Weights of a small image captioner.
Training: adamw at rate 0.0023, 5900 steps, batches of 64.
Data: 203450 training examples, 1.9 epochs.
Rows from block 5 of the image encoder of a small image captioner, named by matrix and row number. Rows with one number within an expert belong to one neuron, the router's apart. Each number is 500 + 40 x the weight over its row's rms, rounded and kept within 0 to 999. All counts start at 0. Numbers have three digits each.
Before each expert's rows are labels from the 100 images, of 14976, where the router gives the expert most weight on average: "strongest on" is what is common among them. Only what is clearly more common there than usual is listed. The data: regions of photos with short descriptions (Visual Genome). In brackets: how many of the 100.
# router: slot weights (encoder.blocks.5.mlp.router.weight, 32x192), inputs 0-191
# up: expert up (encoder.blocks.5.mlp.up, 16x96x192), inputs 0-191
# down: expert down (encoder.blocks.5.mlp.down, 16x192x96, transposed), outputs 0-191

# expert 12
strongest on: text has "green" (27)
router.24:514476548479509526503556483492469530535493514467421485483473495464454514486512486481494539474518563464523521472496568482526517529561485506487545498491540496474476421533468480518517487479503590523492399499461554532506480472417501480471412495517511455445486429511443561482562548541482444519477513424415517531488530535542501514445456486577515581475416469481540565435472467391509536496479571476503474433495550491514486587483499481415570549510528484486456497553486461478443534475496506494484542472423572463555493473462533500523521466552545462461434499442461490485518488430472546425
router.25:510482549488493530501517511509496493518480485515430497487505464457461485471546526493475561504536535490522530502509545487527487494563507542494536466479482464495490406520480503499461487502524569518516380521471600518526473515428482475551402471529472460514504448444451518495564547477497443518480501451387470528447509543550528495475425481533525620516406446461537571489434466437491500492488574496557497466451534509545437527458488483415558486498568459478510458540505452497473550483543478498495523471435611457525502475481525481497507487549584485463434536462439504444498496466514510468
up.3:590504505471538499528506432484467484494490534470517552466529556578526457491501445487482511488563525469441483436480548439577535477498486477472494502457453456493580452505549500533405507508552472456489383445451466462477525547527471476498469455491565446446473463457530535513470530474558498434453466501498448505481543531425494543513434512539514559465560478465495444534562473458475453499484486526477490458470495499455536407557492528518488528513499454580493490497569542509490450565441575537441465457485578509518528537544557567465549510478467554536513471525461425521544500503487516469
down.3:442550575508494521522569500500499512509499534517515490603522478553471527483490483473526496524434494529492483554396524509491456439534506519546545514547463592497547537483515558471500530547549462542515507536469492463513593573484606455512564489523510491540520514485455561521503505455551531516464547499499475596549468470489509539478429468447506493505508559514472556446518481502478547516471511469522512415415464548476505484502488492495441517444570605486520464448500482438566520544472485489533502540559578428526471454505506524431487465480415550434492545521536482472473506534487506563
up.4:495523555416520522499487523559516519560473477494480493489471502475510505471571536470451495469454540492587529542494421497412498493592527544460485528503443521534482530460498582503519542552434464457509505499505549512558469461492447533455480546512483509458488482469492466460473504503570541535531486510584470446511572526565490488573424557524487535532483565546409517438497527494550544491469484459454558493542507499474565541569510468532457495486498544460492520504457580549568511479483517419534404546543527509555512541500500486537464546554534590516489520504517463556509429480571513539
down.4:441427442482386492482516438519464470463462570464464545500564516496432478469533549512437527486499493505440586493510477569509505547516503522465500492541540517443448550557522590545520513530479450523533493563524489480570479581444484466550492452508497563488507597424494528514435439506484530495446488489468449544530523507535517629509526490487525510486496455473500501449579504528449506530520487510502460462458503532519513514451472512473548480479486514500502446587438491540502490541487564489472532423524468495476490467528550554541550436553553422489450505550486530506505498449533461554
up.5:513500429484524466522510500539557466422442505484557548532471540547479531530482482555486484510544539467449412502525420519455497531477499481507551524557480566484503497476530511409498500545508478547513536499447525544496497524509550472449493470457525443507510525507546526543506441546477670521531500432448491526528513436493446523502659473512450462509511526502540484495457457501470516463614500515419461523450499459488467520495518508474518484483426504515510554449537508490507408481519555512512484558542524524572472539490518494437503477442437521509473472527555467524563508522478542482
down.5:530536474469440554499537535445509530483471504480528523509498502566559515397507508543522494445483578526476479475435500510447477593463568468498462523534557468511524493468538482469498454457467472575541502529564565518505476490588547490504459535543554544522461498537506458432512481496542461537517515442552474487444549485549529469489466519474549558512494537504516449543576464402479552498414545490515540454487464492577593443495504488533510502514542462527438502490499511496418556523486503519513524557571439563521483485510473463500496566522560451424611511474537489539487492473543526502
up.6:534585500504488419506421530495479576450517487487477427502524453514492491471474426507427519527497511520502543536492500496480475515500481544548462545518519520534545440524529486512492401496443537477481476480406450469427522467402471544466532475456419452459492541552511535543461501468483477499521442460480524488456570451501553522476534569441455555453481520455515471522493455569535451570603474437479529448506530564551474483512472516515536549574442463539564514481491503513512533529505503498493500507498565507479517554598479540449548492505433453483536512464553512500548527541441467541
down.6:527504507515571543485522588490453539504472502536472495449528541546478524540441554536490592561521477547525492475531538504543477569472508509503475543467431518453508520514537501459436503523501544445484447527531513482564363417531430539521493476520562500473561498540422493507502521481543514545480533430511406475443527588493465476535482512576447431577523495551518530469506479562487489529433495481520512525462580500512584445482471509512511462479538481498480500451477572512503483434469506480502464436472495493512508470502447451464524495518492572475518486412518466541509498572427487547
up.7:497569462504424564485433430506555509473489473526518463539503424431448478603475509440541505494510554608474486467524544484485455465537571542470530463535520476445519530449421481514497461567466534475450545396429518497491475522479514544505441498520466498535477485532543513520516553454549582526479539557460532537509481491425524495474547497473459549509490448475548531526501508484556392549426500484476453485486481506447494561438467490522418462546476545560497502447475511463446481497479516473539538478465465521472487474475511496497490498474506475566547512509484473477530488530627468502
down.7:478419490544513497486497474548488572498514458528427549563458464411513422533474542501487489486456479540501467627547426536510474489497464487519534448481501496440515549496456499465462517461492522488520432485451500526511518514485533475546531464520582516502473447492530485518503514530550505427479574520513480476467521537377517446535602557478455491522460488469502537558459499551556513501502482456534485547487548485510516506520483561587572465483482466578532437473516460539478405534490509467568505501506482566488516514604512518540510533475526428499489476586483480467550476450508455522
up.8:515503565533568567583557516533447570498544523522564499522510525543561474568510507453516543407442510451469500466557491489460517530478495506534485522552492496507510484527464497423497489530443467456534529483528503500467500547486506448471498554391514480530523465464477497418514512516518458463559536536504568496478480461515442487426488418525562498482451484495512488522496462529532522484490536438492581600442479527504484537552490505515520541613497519549519539435434525496468545488561421471493549448527443487483532486534446569462444464468439554493479454506518465470493436561508445518
down.8:531548446562560490448527510563488469526489458484534464486479499534531476556476498574543493527480476511490433447460519585544501521532548430453497507517580437473513485523498512500479541479432478557491452531530467510512486437468540490425522524584482556526481449498493512504449532446495489485576467426499561516467434468473509500496523557527527471509380567486416516490470494518495423533498551502517503437500469498486499463494569371523454491542464520444441537478564517500479521576526541491477483495549414526485538530518522482540537438506556416502477472472484480498499602510528514526
up.9:491459465473460496591500415497489527526488531559537453553548488532431544494454490509485478525533535564623543440507511480465509510503420510570494470481505545502463431474512513450469588513528500485445488545535575525473480534527565493489564518493439477570506530518501472489441483531480514477509584541507524563539559486527491498523534434517472500485580495581449494508466526499533524514501456559547456459518515497459455483464528564545453471477486460480482575435566402527545481524522551508525501528511454486480582465426546520564502479577542451427512508489479476535491519542487543536
down.9:482405497458509469503484518506456471498427549500529550494401499468589476467486555452516488517503449536565504476498512513475504429600455507515480522545431556481531416499521531526494545508470445499525453484495499502456472437508480549560506513610475497520461558411503505542458538518477476604511533500492491546534572417528584503473506504500512509487450529533490516432488585511503539467493478434489453530482456541498512471481548546488529470512462505469492513513524443500551538552500467500546418476484511528460480518475457474538532554668523472479488461473481538493438484513508514519

# expert 15
strongest on: text has "red" (30); text has "sign" (25)
router.30:570536493465547492508548509473485524543527547479509512541497543536466511452596552466516523577618498488441476434521528512511467459515438409504557536538492507514515453495521476471489547506479585514533505440453461495459540513505525570459498509503515445509482452558483488467504504473474520530516515449458497421510520504466470485439528505504461469503543479487521520508511518386520527462532472463500469514468547541441513506534489503514569526463485434512462593549569437471528414630534553520485487515460530476481606511500452505442479457486427517537462498415488547481535548516486461542
router.31:527452462442482458553562457450514561506576527509528465477548563464487548503588517477475451492497498509504521469459483560526492441489506426514441504493504553459535514507538462470389557554459502463470554428549504463451547460531433449549534545489514522491514546509447529466539470550468496462449527532492491428448548511435462540433578509523520490490527550440536500453524470454474484447550542451437479560551532564454529457459468472487476536519556470553453563484453460522515550478569521498458528491498429474476470516559465516502506534487505447531565463495494550533539508523542584527
up.3:462457428538496503445496446453568518500584432495555532526492458485509444516517536503495505489491455496461463471481438469501529479486474557533551532569464507489428595522525451514490554546453542546547524441515466475441493493512497466491422507559517546521527468447522429505530538506485461559447518522596559518521494451503474467499467465507462537516525477482481539503505582616600503499560505514554464481475546401445479539543524496465494499533464444526430504427562435522535517445488468522506487576537506496461471491520542519480437525470444534526541477532516490554461476530499554436
down.3:533502522464566525506430521525480517524553550447438569462545489520562417436481486514484600544475516511494465456487552489465566471480461516550517446529521493517524468497504494477493565516492500523457441492497499449448424488497505447479545503564544565495561469460515425496507542434481523551421520467520480440517534482501520522529597526497488591440549495440570463484511531539513530561474480512557507469515563545502502581524483498498470469446507506511446499503567571568494456472452516555475542482461550543421457575525493533492475497515464543501429494483459553554454522465580528502
up.4:522486498533587514539398488562504497454507467467509526485557507455525467539493514471505476519519503571421502533539518494486515517400449476521520448566506519539549507499435469511436486483512495512530491503486523527538543452557460497498641530507519480509665521524494522509473568508498456380511443465522513543503428485495467493497455458478460431556588622509491457563506531512537483518488499552513511500458478459457427458489509514517489532505509473616553511453495478460510509522542431488516473527515504505543507506481513468527477536474493447523498534556533503475486510542455486542
down.4:464537523502464531502536499529499465438403495506385548561463496466521491484485629463502537511507495518508474453530499526459481505532492442478530460465565498512508442499531543485477439453524562614510472530452480508604515468528520483465532432528528470554536566470500551496528593481518431415489558486481471562495509519499543512458505489532502507566479453396490482491512479396480416452499519460460545509519447548553528520450446530490478509415508518496483562509490436481444495393508553498508541473499504463487507483486462495474525524498582534469496537474479495486490525483497500466
up.5:464458459590495512364576488587507430511551475500483494531436502490501476470523514490437468501612503497525466464571533531438489523500489549561512496466525398512475483455511462512495440496501532477487457501455536480493505502524522484543593506502516477490501515569482441508450561509532485420538534484496476513469509538539525482516477483455456483582541520497492476491559637477552516466460481442507434488474500484486486502537508473527516534509488596500543482461472565475480506512498461449481525543476515458538505526517456498513522452448504620563456476476524511438417517509455445521
down.5:474413535520494515470514423479443469464502550502523577471456525542513427458469529485491510566505443431519486464514483582482510495495509558582496483456484575473571462510502468510448541451468551519480575475576535482462464450443436431517474522518558556572513494488474548464524453512482514536515478503539449536519552473448480605430496560590553493462502516548434470446563481460408490562447520509474489560490535520486551540549521509530529495472511525538496527468538497486444490511485491534525540498526477538425462481474468599487467492464512524511458547516549532539514507576478505493
up.6:439486443472463497434528473520461474562511520489461543451533483551529451521460429513430533477487522497523508479516552499438486423482491478472493523477483470451481485590468511574519521543503546475548512492544480537473520417451520491538424534438488534441481490494504501479447469526450469555422499504517506549545512507546477475407510488419485540457420475560472492471540500429575518582500479410457500508536533535512512541483462528469554446425504423450472470509516448573602467553570474491508468524470507460484499530492450531460531501502480513473474567476510575523437468454546456499
down.6:526427522471467506493518470542487564482573469513480486532516489536464483446529498565405544513487441504505542494499464512553502497503496546524527530522448519491549508465540553492515537440467453491534504432498507462469470481519510463534534496451507539500480503492512519427551499565495576487571458512478546450473419547562481506493448487442431596495516505466513483490433509536434511542472509497461507536518457464557521481486564500485433568498528510527445558478488526516514503581577439431524480521578474481581520510494532480553454477595473475497438607469457477434451552547563425522
up.7:450491441479492499504502461477447524514438482483481441443504497483526509536496509504473502507484621531495526506468467557516553536561517498487511556521522356484492554526505486474500523437445579564443494478429525474616508480477508511492490453553550491540527526488486450530555489517558520585420419524499466525455504398502493499507441550521500512452480522492437493515469470480511542435434452514522521494437485568529497546537493489530476468467515535511516445408461511468564510479456508525543445495472434462484461522526414588533466450501560491496476497577516521532554489502479514485
down.7:519554493535423508410510570452457430533562519507445527422466512494499466542482451458486566522462493490480598559467451473450463564466464464528487498468496450480483475455474563518537512470515497495508488491497452504468451540537498513505528450519557527510531480500516468451519453560476461544478466457526480482464486553452430508591563509457495527529512533454469476488506524492492531499481546485569450468523524591478540458489461419469574473526408472504546459556493570545431464588554519475528488480513544513488481454442478477561512476544475496542474535514498535532365456468473511468
up.8:461455530503458537395505572519468514488528527527519506474480478529472514502482507398407471486475493433461511432364528489524537491499490459447452471441373530487489535497501442571509480435465511546496473497480468621514451577527486479525471513521410528503517563574503495487477512541494496500538497455483544511429535469503477456451483521456456473537493601486436526548477501549529501519477498554574495506537549477510474499449493506441486465505462526470517450458466463484500462486431509478510444498524508536440504435542482517486556541528573436473505543463513494531488530447532479513
down.8:485534494556423484520563521548478483454445448544479495542486548502493462582552552438566473458562515494492505471493400555554537508515420523539459543508564422524492480553474545548486550510531463430483468515477460596466503547506497527509447488505508531489464451435519493469560483572445556493527484522601472528505564461503560550451591475501517502496485521505502407520557514506499513510487495520505481437534566553535538443448504510474435517452478490428588483460526473537456538534524532533526463485511492502534485459527513473529547547513519543499536527509444555520431520478567461505
up.9:564560504531483505482457506522480501544463508520504505458492538467556514502554507518447492479457407390530550535399476478465438513436518491477440504546481532525550463477473394508475502424555511500485523486524476458501557456486515512589538515503548482578442554519475550507521547561497524499556495528538472576497536522514497436470419451495461512501532528508490449545537475475489508464500448441570524512620518500455548484508550541522534515434498480556528453479519546481526481577490514585495463490464508470505474556482527465496557596450544476526412465512461480514544478532472488518
down.9:497530566483459502514562532513509514466431450465522559497405477483504584500501510549522466430485477600549475404504556498511460478546482547529480550507521475581531482536527485490518471511444491465508512538517494460504529429497537562545532501547475462510510551535510501508560495558564586481487494490501574550541494509457450528479435494475431496484448517460513495467538486449445513460464561507445498519476468571416465479519499521448473490402446451453535509490524508534479480515527505470538537548476448451496517539518548507596418502490491555498534545419458533447385501499529500482

# expert 7
strongest on: text has "sky" (55); text has "blue" (39); text has "white" (28); text has "clouds" (26)
router.14:476507516543543519438545531517432454476449547491424536531450468491474457489544553478499570522453495447556530440488490480466455475564544493464545500461471427523439423517544534458511529456479510564542455547455488544531434531496550518473440439517515463510448442482536456491544534450489473569545512479450475472489544537535558522473485515513480579476419434531451516484455499469548527479442499494481550494491517565569495555515528462444524481480507531425477506571558446491546505503446519517526495525456551466516545494459426473442533496561494550441450554451453488473459532422545463465
router.15:447520520528512490516523513602525491563452482460487545496539515484524512524468539470536543444513500537491446486538545531479477545465479470485503522537533478526574520538466468450509483493587476519442462486489480526565488580485537450453545488488538578498569548486461564568444510502481488442480529440545487494555530449465516412436502461508500464554458475442471528455453483484460448488471465457488511552480459437496489515489395544522547503397543503535553562462528526522473475442557571538496553453525547513550402508462550489555488537575540479479475489534477475543520448573466472467
up.3:580559481465459540541495424498544514464508558492470500509475452497566479486550515497472486526548567495505501487494465474531451580449547455413515489477454539414511503428491556506504526538493427475490539497520486510402559514499530466460520486515477572478517516472468517559542493460436520551532454428467490498476526491441468475483542492439501467485500510521507522559559498445552541470495470487495507610531502495485527520468479432518427456479532485421475524408469492437488476510528478470526451571474556512534440504457509523521569459418479620535492478469496596445465485487478504524
down.3:417442481441522545504529422559445572498528450559503496475411467507512469486463570537574494495526530486492480459496578487487482506542484468527544540466467563498564473454564551568490541454501600482502490523492531488462536485512491517472564532447505573409480493592499465536458512492438516466507526564508530518449523537521461502515436505475554515475441498473456534553462543491555532492482460467498584582452533501492527483505518500510503517432438540554492518589546417463463544476521478481527503549462474459442507488538493551503528480517476551499508474453539454427527512567540541501
up.4:553543465444458436545452459489540533533559504483563502490544520509483556482490459515449458456472503541484508489468503533539541515457513528538483555493515558482558548528432463515540481520436522478477539441551481472451546470544413515476547536418509533503500576514497489456480442547479538454450464517548531528458511427472476507518529496444454441430513554450521459549595463529455462510536492436522477456517524481490565474558496526565435514548489433527543501478471519521507497541544460490474453534540433534456445472555489543560424461470476443534546453538564558535540498560463545552
down.4:592501497548463454456529514430485457403533451489490482426402435500498475558544509535498511523472465489438531483439454483459559413497538443490514538488486508478466524571466452516588557504482530511532539538547508444491515462566483510481510445481479586475520538475513430539430462493560516528483507512512489443498527487540573478531537466531473491510491458472573526420565461519504537512540496452470458458483506561508509487523506536503453474500518508440501448494529540481422554506467543530556481551401482453558495528502478513440489466590456503502528434483499546485492543484492427437
up.5:535487492496563495550464600504503579484495515499462515527417516476524518513560483468481473497576531563467484518493509491451483454451464477583510451533498528535511554502496466498565555508481513443499537492422473467486487468565431535434498514509445457452446485482457598498461532538506472468522427449524520554426487452538431488536512529485553462498489516533559516453594536440542470485514521476542515501507509484442423435495512510557491469452491543406486514543468525515427528531494519364509499461462495448467543462495460468505514527480450509508441514481544569544570458525537495471
down.5:521446510420539537502531485458509464477538438430493510461446498473437530568500523509477491488489487542462510478518460509527523447478518448490474532444455470522600464464507531483479468461535463500535506535510489434547514419511511428410500463467544560485461534489443463487516449482469549499443508493470508498489502472530502559512506552549540460484566507503434524475466510485498470472383565443499422480529484486502532424508510508444478430533419540487446498492523584446470535481410460524539526557466486514556526563491487538480539445515495528553627522464444510538465492423458511526
up.6:524571510494469527489483469492553531545494536485521436424513497509535545498462421487431462472469514537476511496495497546476509511500488485569538515511526510489577577502471445549519477511520494496533504480496543418459521488542437481518520513426499534501495492473490502469399445482500510410458430564549535499507482446463464502524522512448464413482570636523468421564544501562505531540480509491500508497482468492459527444545533539520472487540506455589523518494501524506471496541537458490504495500515385561447505524567492607523484515437518479596530500512493519512528397509483533562
down.6:519547529558442557470434486480477490521540460564575532597427510543465450467443529512378558580529474479564530523517514459476500501566500550444504462554575527500469467467528503449477517464458473517533449486553490471523461508579425550538478483521525479519479481502480523473515545456540486526455536471482463561475526510513483540470484494503522489509508541542585419518495545509408502484505519519481490566510440476531463474512524481512482481492552475434425488593476447490469495547464521550483513514452512434519423428471480498466467497505548524453516511403473529513448548535530427498
up.7:508509465520547447461486513465509482479545565485534410462483483513565500463531512444532422466489534470463465541478499516515514548472452449494430476510435584449531579511428513463466507537514492461508496512519533494428520486531485465528447510503439532531511504548442554502454477537443529526461510547479481571548445505507466547488492470548450496477546515501446489543557528543468486483412475504549527461492470495499483435577497598439499551503556417484466481480563458495456423521493499525488460493521430521621507534536508618501529472476507528536465552570492457469534503488551515565
down.7:485436512546467498442490584429500536486445556429544527457455508538524540440522550512489493485507477476520443515516538520582519526474530530523508503446493547521582432495444540522536487444517481563398546445530539488587521466523582477516444411508586495505504435428538479491533504494527455413551502428545461484499414507467490519488522541465489583480520480526478544496495531496464502510482453483522594519523472503471474484546458550541573503499518529494476499446526497469494496516493525475464528550573487488520497478549487427518472512494566457471535524410488549508478542510478447412
up.8:534588471491459465504478502418559552465497488479483480447576480454563557502545444497499435466466546528534564470530480492523538518414445475523468502523524525463544518491475537498576508502443510517572582511549505479496571471482512509516555497533470518484436499473430505508514548580511507515436555538502496501510520487506410552521593551512479515484598562513512494535534505476478514476573537537541460536437490513414487403560527508501506540487464409539510495465515528448502477505487503463503522486553505500502468449535474540494514477436480466608535502529438504554556543535475508581
down.8:490451546495502506518494487571463538477516481469456490492510544537481541507518507485519478527416461486532472482565546452541565477439492491404536488559445494457495513507554501583406516451539475551433474513447499509524497460489499518518499441432517589494574432488405546560511544557499499463574448511480466454512508481511568475478412470530509482530475511440491517471471521436474491525473468498502486441463512515500597576596558516468559467562469584518500460469456556496518497501518523468490484426524524536454515484492492552517503508491468509532437503464510462514448554485454486393
up.9:504595450472527510513462458526532557501502443508439445478486499559524513496511443587524468466527562476529506533480436462571566473513522447506496498517562447516540450484424517506532471521566530518472465533573497484527433473503474455482533498495502478461537521527567515510511486570490492533520501527501543495475457608510460467483400515518439491558644509541536449518557521553459499512561496416535500471503470532470486500524501468526557536468414511513498501486479467535473501583483459435520502512488454526499560484543497590514455488421538480531514525516444540485506518542452531596
down.9:497502452527510459506583521561546488553548459490483534484507497456484486502548525436491491489507486551548472517440486415384546477485514492446482520580529510476515489556520453521475478438471523437501475499517432496498522516520504484493548528408413486514467503543510539519508461467527466604504556543459550550477543513529527591545447486519438494506497506460478514555472501496474530416485488542500460464469458476492480498433435511506586537485490480546479494546555488538444493540499527608480408482532575477500470452477548507469489517429481556486516364494492496516468478564471463506

# expert 13
strongest on: text has "red" (26)
router.26:477517449431505472525523484432558495564488457521537553465454524481495533385542496444517435466534555461455494482503521435537470436500498388523449445454472497554506473451530513523434468523468542580458524449554522584488529452408480505462524557546496507523504508551522494452542532522474492532485549551471468501503516504527443508498465514521527475482531520477521510518492546430547518474493555472536522527566516543490518491506451471468587527411472460547486564518525536458456487514546516468565566511501487457458553470572425519494517552454483537506526490443419540568530578503475507502
router.27:527539481449509519573532507446440478592526509504482502499420489476508496380497517441500502482521519443530496483492519455533448433532481405536460385407469477580501462432561538520431457485508546534485469500500516519496485443425492517483530526579487560576527493514533489419533467480495539530498561559480463494450497496506497509493457494447521477467489529482501541513493579454489505470461550463555497493618514555470484515526479450464585491452492432529525580560525461468528486504516523501508498538492465465471503493531443522478524569469472477547544475468409498502506539490462504533
up.3:408488491487414557522506471478425501480440483484519548483518495504556548490519476529445497496524455560559480513589477509494370510448457426417522504511553516438513508490463414497445564559556482597484484501475537570449477469474457431461533478497514527461487564476513464506499560454472494507493528534548539468545528541485537487579514490504498446494469479542521535498492518424497501562518436513515462512495492510499538477545415511513436480607505467507481538543484425508510490523484530502486496461518571523527466488534482485537507591520412496489492452544516433444483468511490535443
down.3:523429458448473498511592533507412519456494514485483484535496510452481459511441559528468436425494578499582432487356585571435571475461558474515533527529532492485524406453539534538524498494607541511496535537564548565487467513545459538469523580484479473545476486544528516450594517520443507543573551517512488474479511534476504522511492448475489514477465500486497442456485536533484446490462491509486476518508515497472474471497527460464521423474490514466473485550531487553520506513428495463459518460557511522499443481528536463493472460451510525536526417590504529502501517509500491516
up.4:520490430475529487494488505503511538529508472488545485500519496473552469416502482465548498477548511545439434457527495507475525503489516476502466444546498587657583398464480473523632479503516509537423514480458482540502531477579414440506513504522495515514501577545471476498529541509441554479474496503516553531495480482495428463462520558508529459559466499530515468509487558566536486534547427519459526511502488469517544513487488456511468514489476521543484552478577532523557488573486499426471508500455518550543583508503449592530488508468497441456480515532588531459464494488497441483
down.4:484501404518526532483513516557442524528551575478491467498556464482482491452486573532493507524489499493516499434537489501563471505503556550460546478527517521483443529532494492558539546512512506495536403533481496462495475418504534513540465513462469455583542429543519507529497566434488475485507513492501430495446467452481543517528543496493463495500466497581484403510505439522581532459496556493509518519494569427497541484505476458400451494536435518481414561417468489509438396433520505527468497515504442488532548472481553510522472483486553566513470407541479448534532575474505531505
up.5:505482449429508481515482514486416545516503496523500557494487558505469548566459433540541506526522441448450517526516523513478448505424487475474582499482531530545498564478427587485516520462544528534548524537487531548511516443493494520510462453444467508547523509455504538524551451528535494453494508532490562464513519502597511559436548522487470531522541553517484515489499461511466487442451525470507555494475481512395470457482481445543454508528486572453471468486423554509523580456454500602456575468473403484510532535442539465587534577482498516540466473592521508498522460496540521484
down.5:454603451502471533556543483458514386457460543567525515514519451519525481489448458497521567438568524492524503483465515480547487488469534498516474482567451457594533471462515466535549503569440438511560517412507512529444535533506551508482490480535501501568472503549515504451473560501521507576514466410444603539481461483497540472517520459479476471493463544485510553456468520491508497508541540490506500501466519508540607465475471474470528439555474529494558509536581534535501547489554477482541506520564494522437561489472496398543577499468536501488542477485509575505504513486466542443
up.6:506514517474550468531471534487543494506486486496496482428476529440540531559424483472475503524554512578557540508450461500510560519494512504530536578495531505544433459532480486506473503552528440453527459446506507553442418471435497448489527460542517488500453466430493528552502522540417544471455532538555534493502498535441443506487459531530527533447551463543517446506612544530454529459466438419522502512530486442509467512488533559443460513494445532560495502553487495499546508514410583435552421524540473509540476504432394536490425547547513488549506488537510443518544512505501468495
down.6:521520553500481526471525507423412516541445524548506437530501487536563517509564535478548535523499468469450437470515449546529497515458571486522535475525446583473560574487537529500459541505480548574539515551524519504603461518546470496480605471496519513457521505475448565433442528459466507452489495563536469518539424484529483499478467457503470552539455534547530465515493550558514568510523503517443480575531526394459423532533508469515545457533485551448513567525541482551490489471531511536466487473484454528492516483515509507528455475467475456474507448587501533461458471494535393475
up.7:535562489609454469513474497394452560527530431515489516534492448533517432514475522572503521415518467504489464494500502480503535568447441456468441449505500510449469482559509416453516477506475482518511539405449472473474476472458471551491465567468454523509467487478425471514475513585523507461474490486435537485463503462480463463374427519588484484502556529523457485466508479499502486545502451522547484482480519435545538546541495548505540485501438529468458509492568443477532507475524491568493465531542505446530470469475528534488560465471495544502558493448507528592577518541528551504
down.7:487542476581532533461470583547523508452522549519527545479459450492497509493528555497458520449472525573532477505485548444495573479545446546569466455537536497481547440526498488478488502527554485513499494459421564557515461486463497513528487421547452574556455458512527485463501500522519560507528444498435506506494525556405479516495456548445470482477490571484520620492501496442479564494543516555535465525460482407469484507560533528462509519572471434535533511576536486546488536453524510532582432476446538500539531494438434487500487505516486475496547518485465510545454524448492418550
up.8:496511548457518535494519511490456477530498466508534491504474497520480486447522471510494520508491511427513492498480525466524536481544504547474519468498472485564418524496532523482512554501422487506475465516510529470499500472485483517480469477431494533502483460511528487440502496493495528541534484472513479440474534591518519487573333506527538516457496476507449578463487544504522537487310503484463498427515527534544513714520504478469513507532509519451437416509459497491502472517509545476485461551531516449578533490493474511488509537543479527496465499399534497513526498500500487420
down.8:511473504483399511484496494508466455522490481466515493561488464516471475391422490571517596441521494481457471512473507475552504551521479601513518589502514516463491528548466533469527520480505459457487498549499543458461494590463502447518500431522473569456560570473473490558509438455492542439482569483532501470522528485457574503507554445518523517533445457498497521522507472556498491530551540522451470517543515415578508470400498512522574460485509510485516468495430549520501500486435548498519528464568480538478449530508574487510528449553496370476473529535551510492475493491480473457
up.9:507486490492493452478488510456514541513409484417472583525471539471535530465514461532508546563461464560484581525514481564495442570454529493440558558462458554426507545469548474490549482494505474484530458490535537476521503486499518505459542484465470458514560490411513513500477504506488450489463470442466426427431466477530507472531491559445582461578515476454553609502485500502483529541460475469481482496540499511490580468481477455506586479517498457478518523521459522491500470527575525529560485481519558504410451427465484490441560499470494410455466522520527447467521500460554542571
down.9:511511507514471527517436513481458501489524554427526514522515528464502555395482506492545435434491495496567514448446459528516444552547537549509499525534505509508535488459514476506534425437462586503454412484518488468570480505460552539493453509489537526537469492485418509539488479518504509531403441545469474549538500520595538504548476485519469486458481491484514453478464405461540571532523544514496506535488475479487429443519514535500492468497498494524531574528446551527511525479487506604556507444480546489520533474553512453583515580555491525510566415539464573500564431497552533535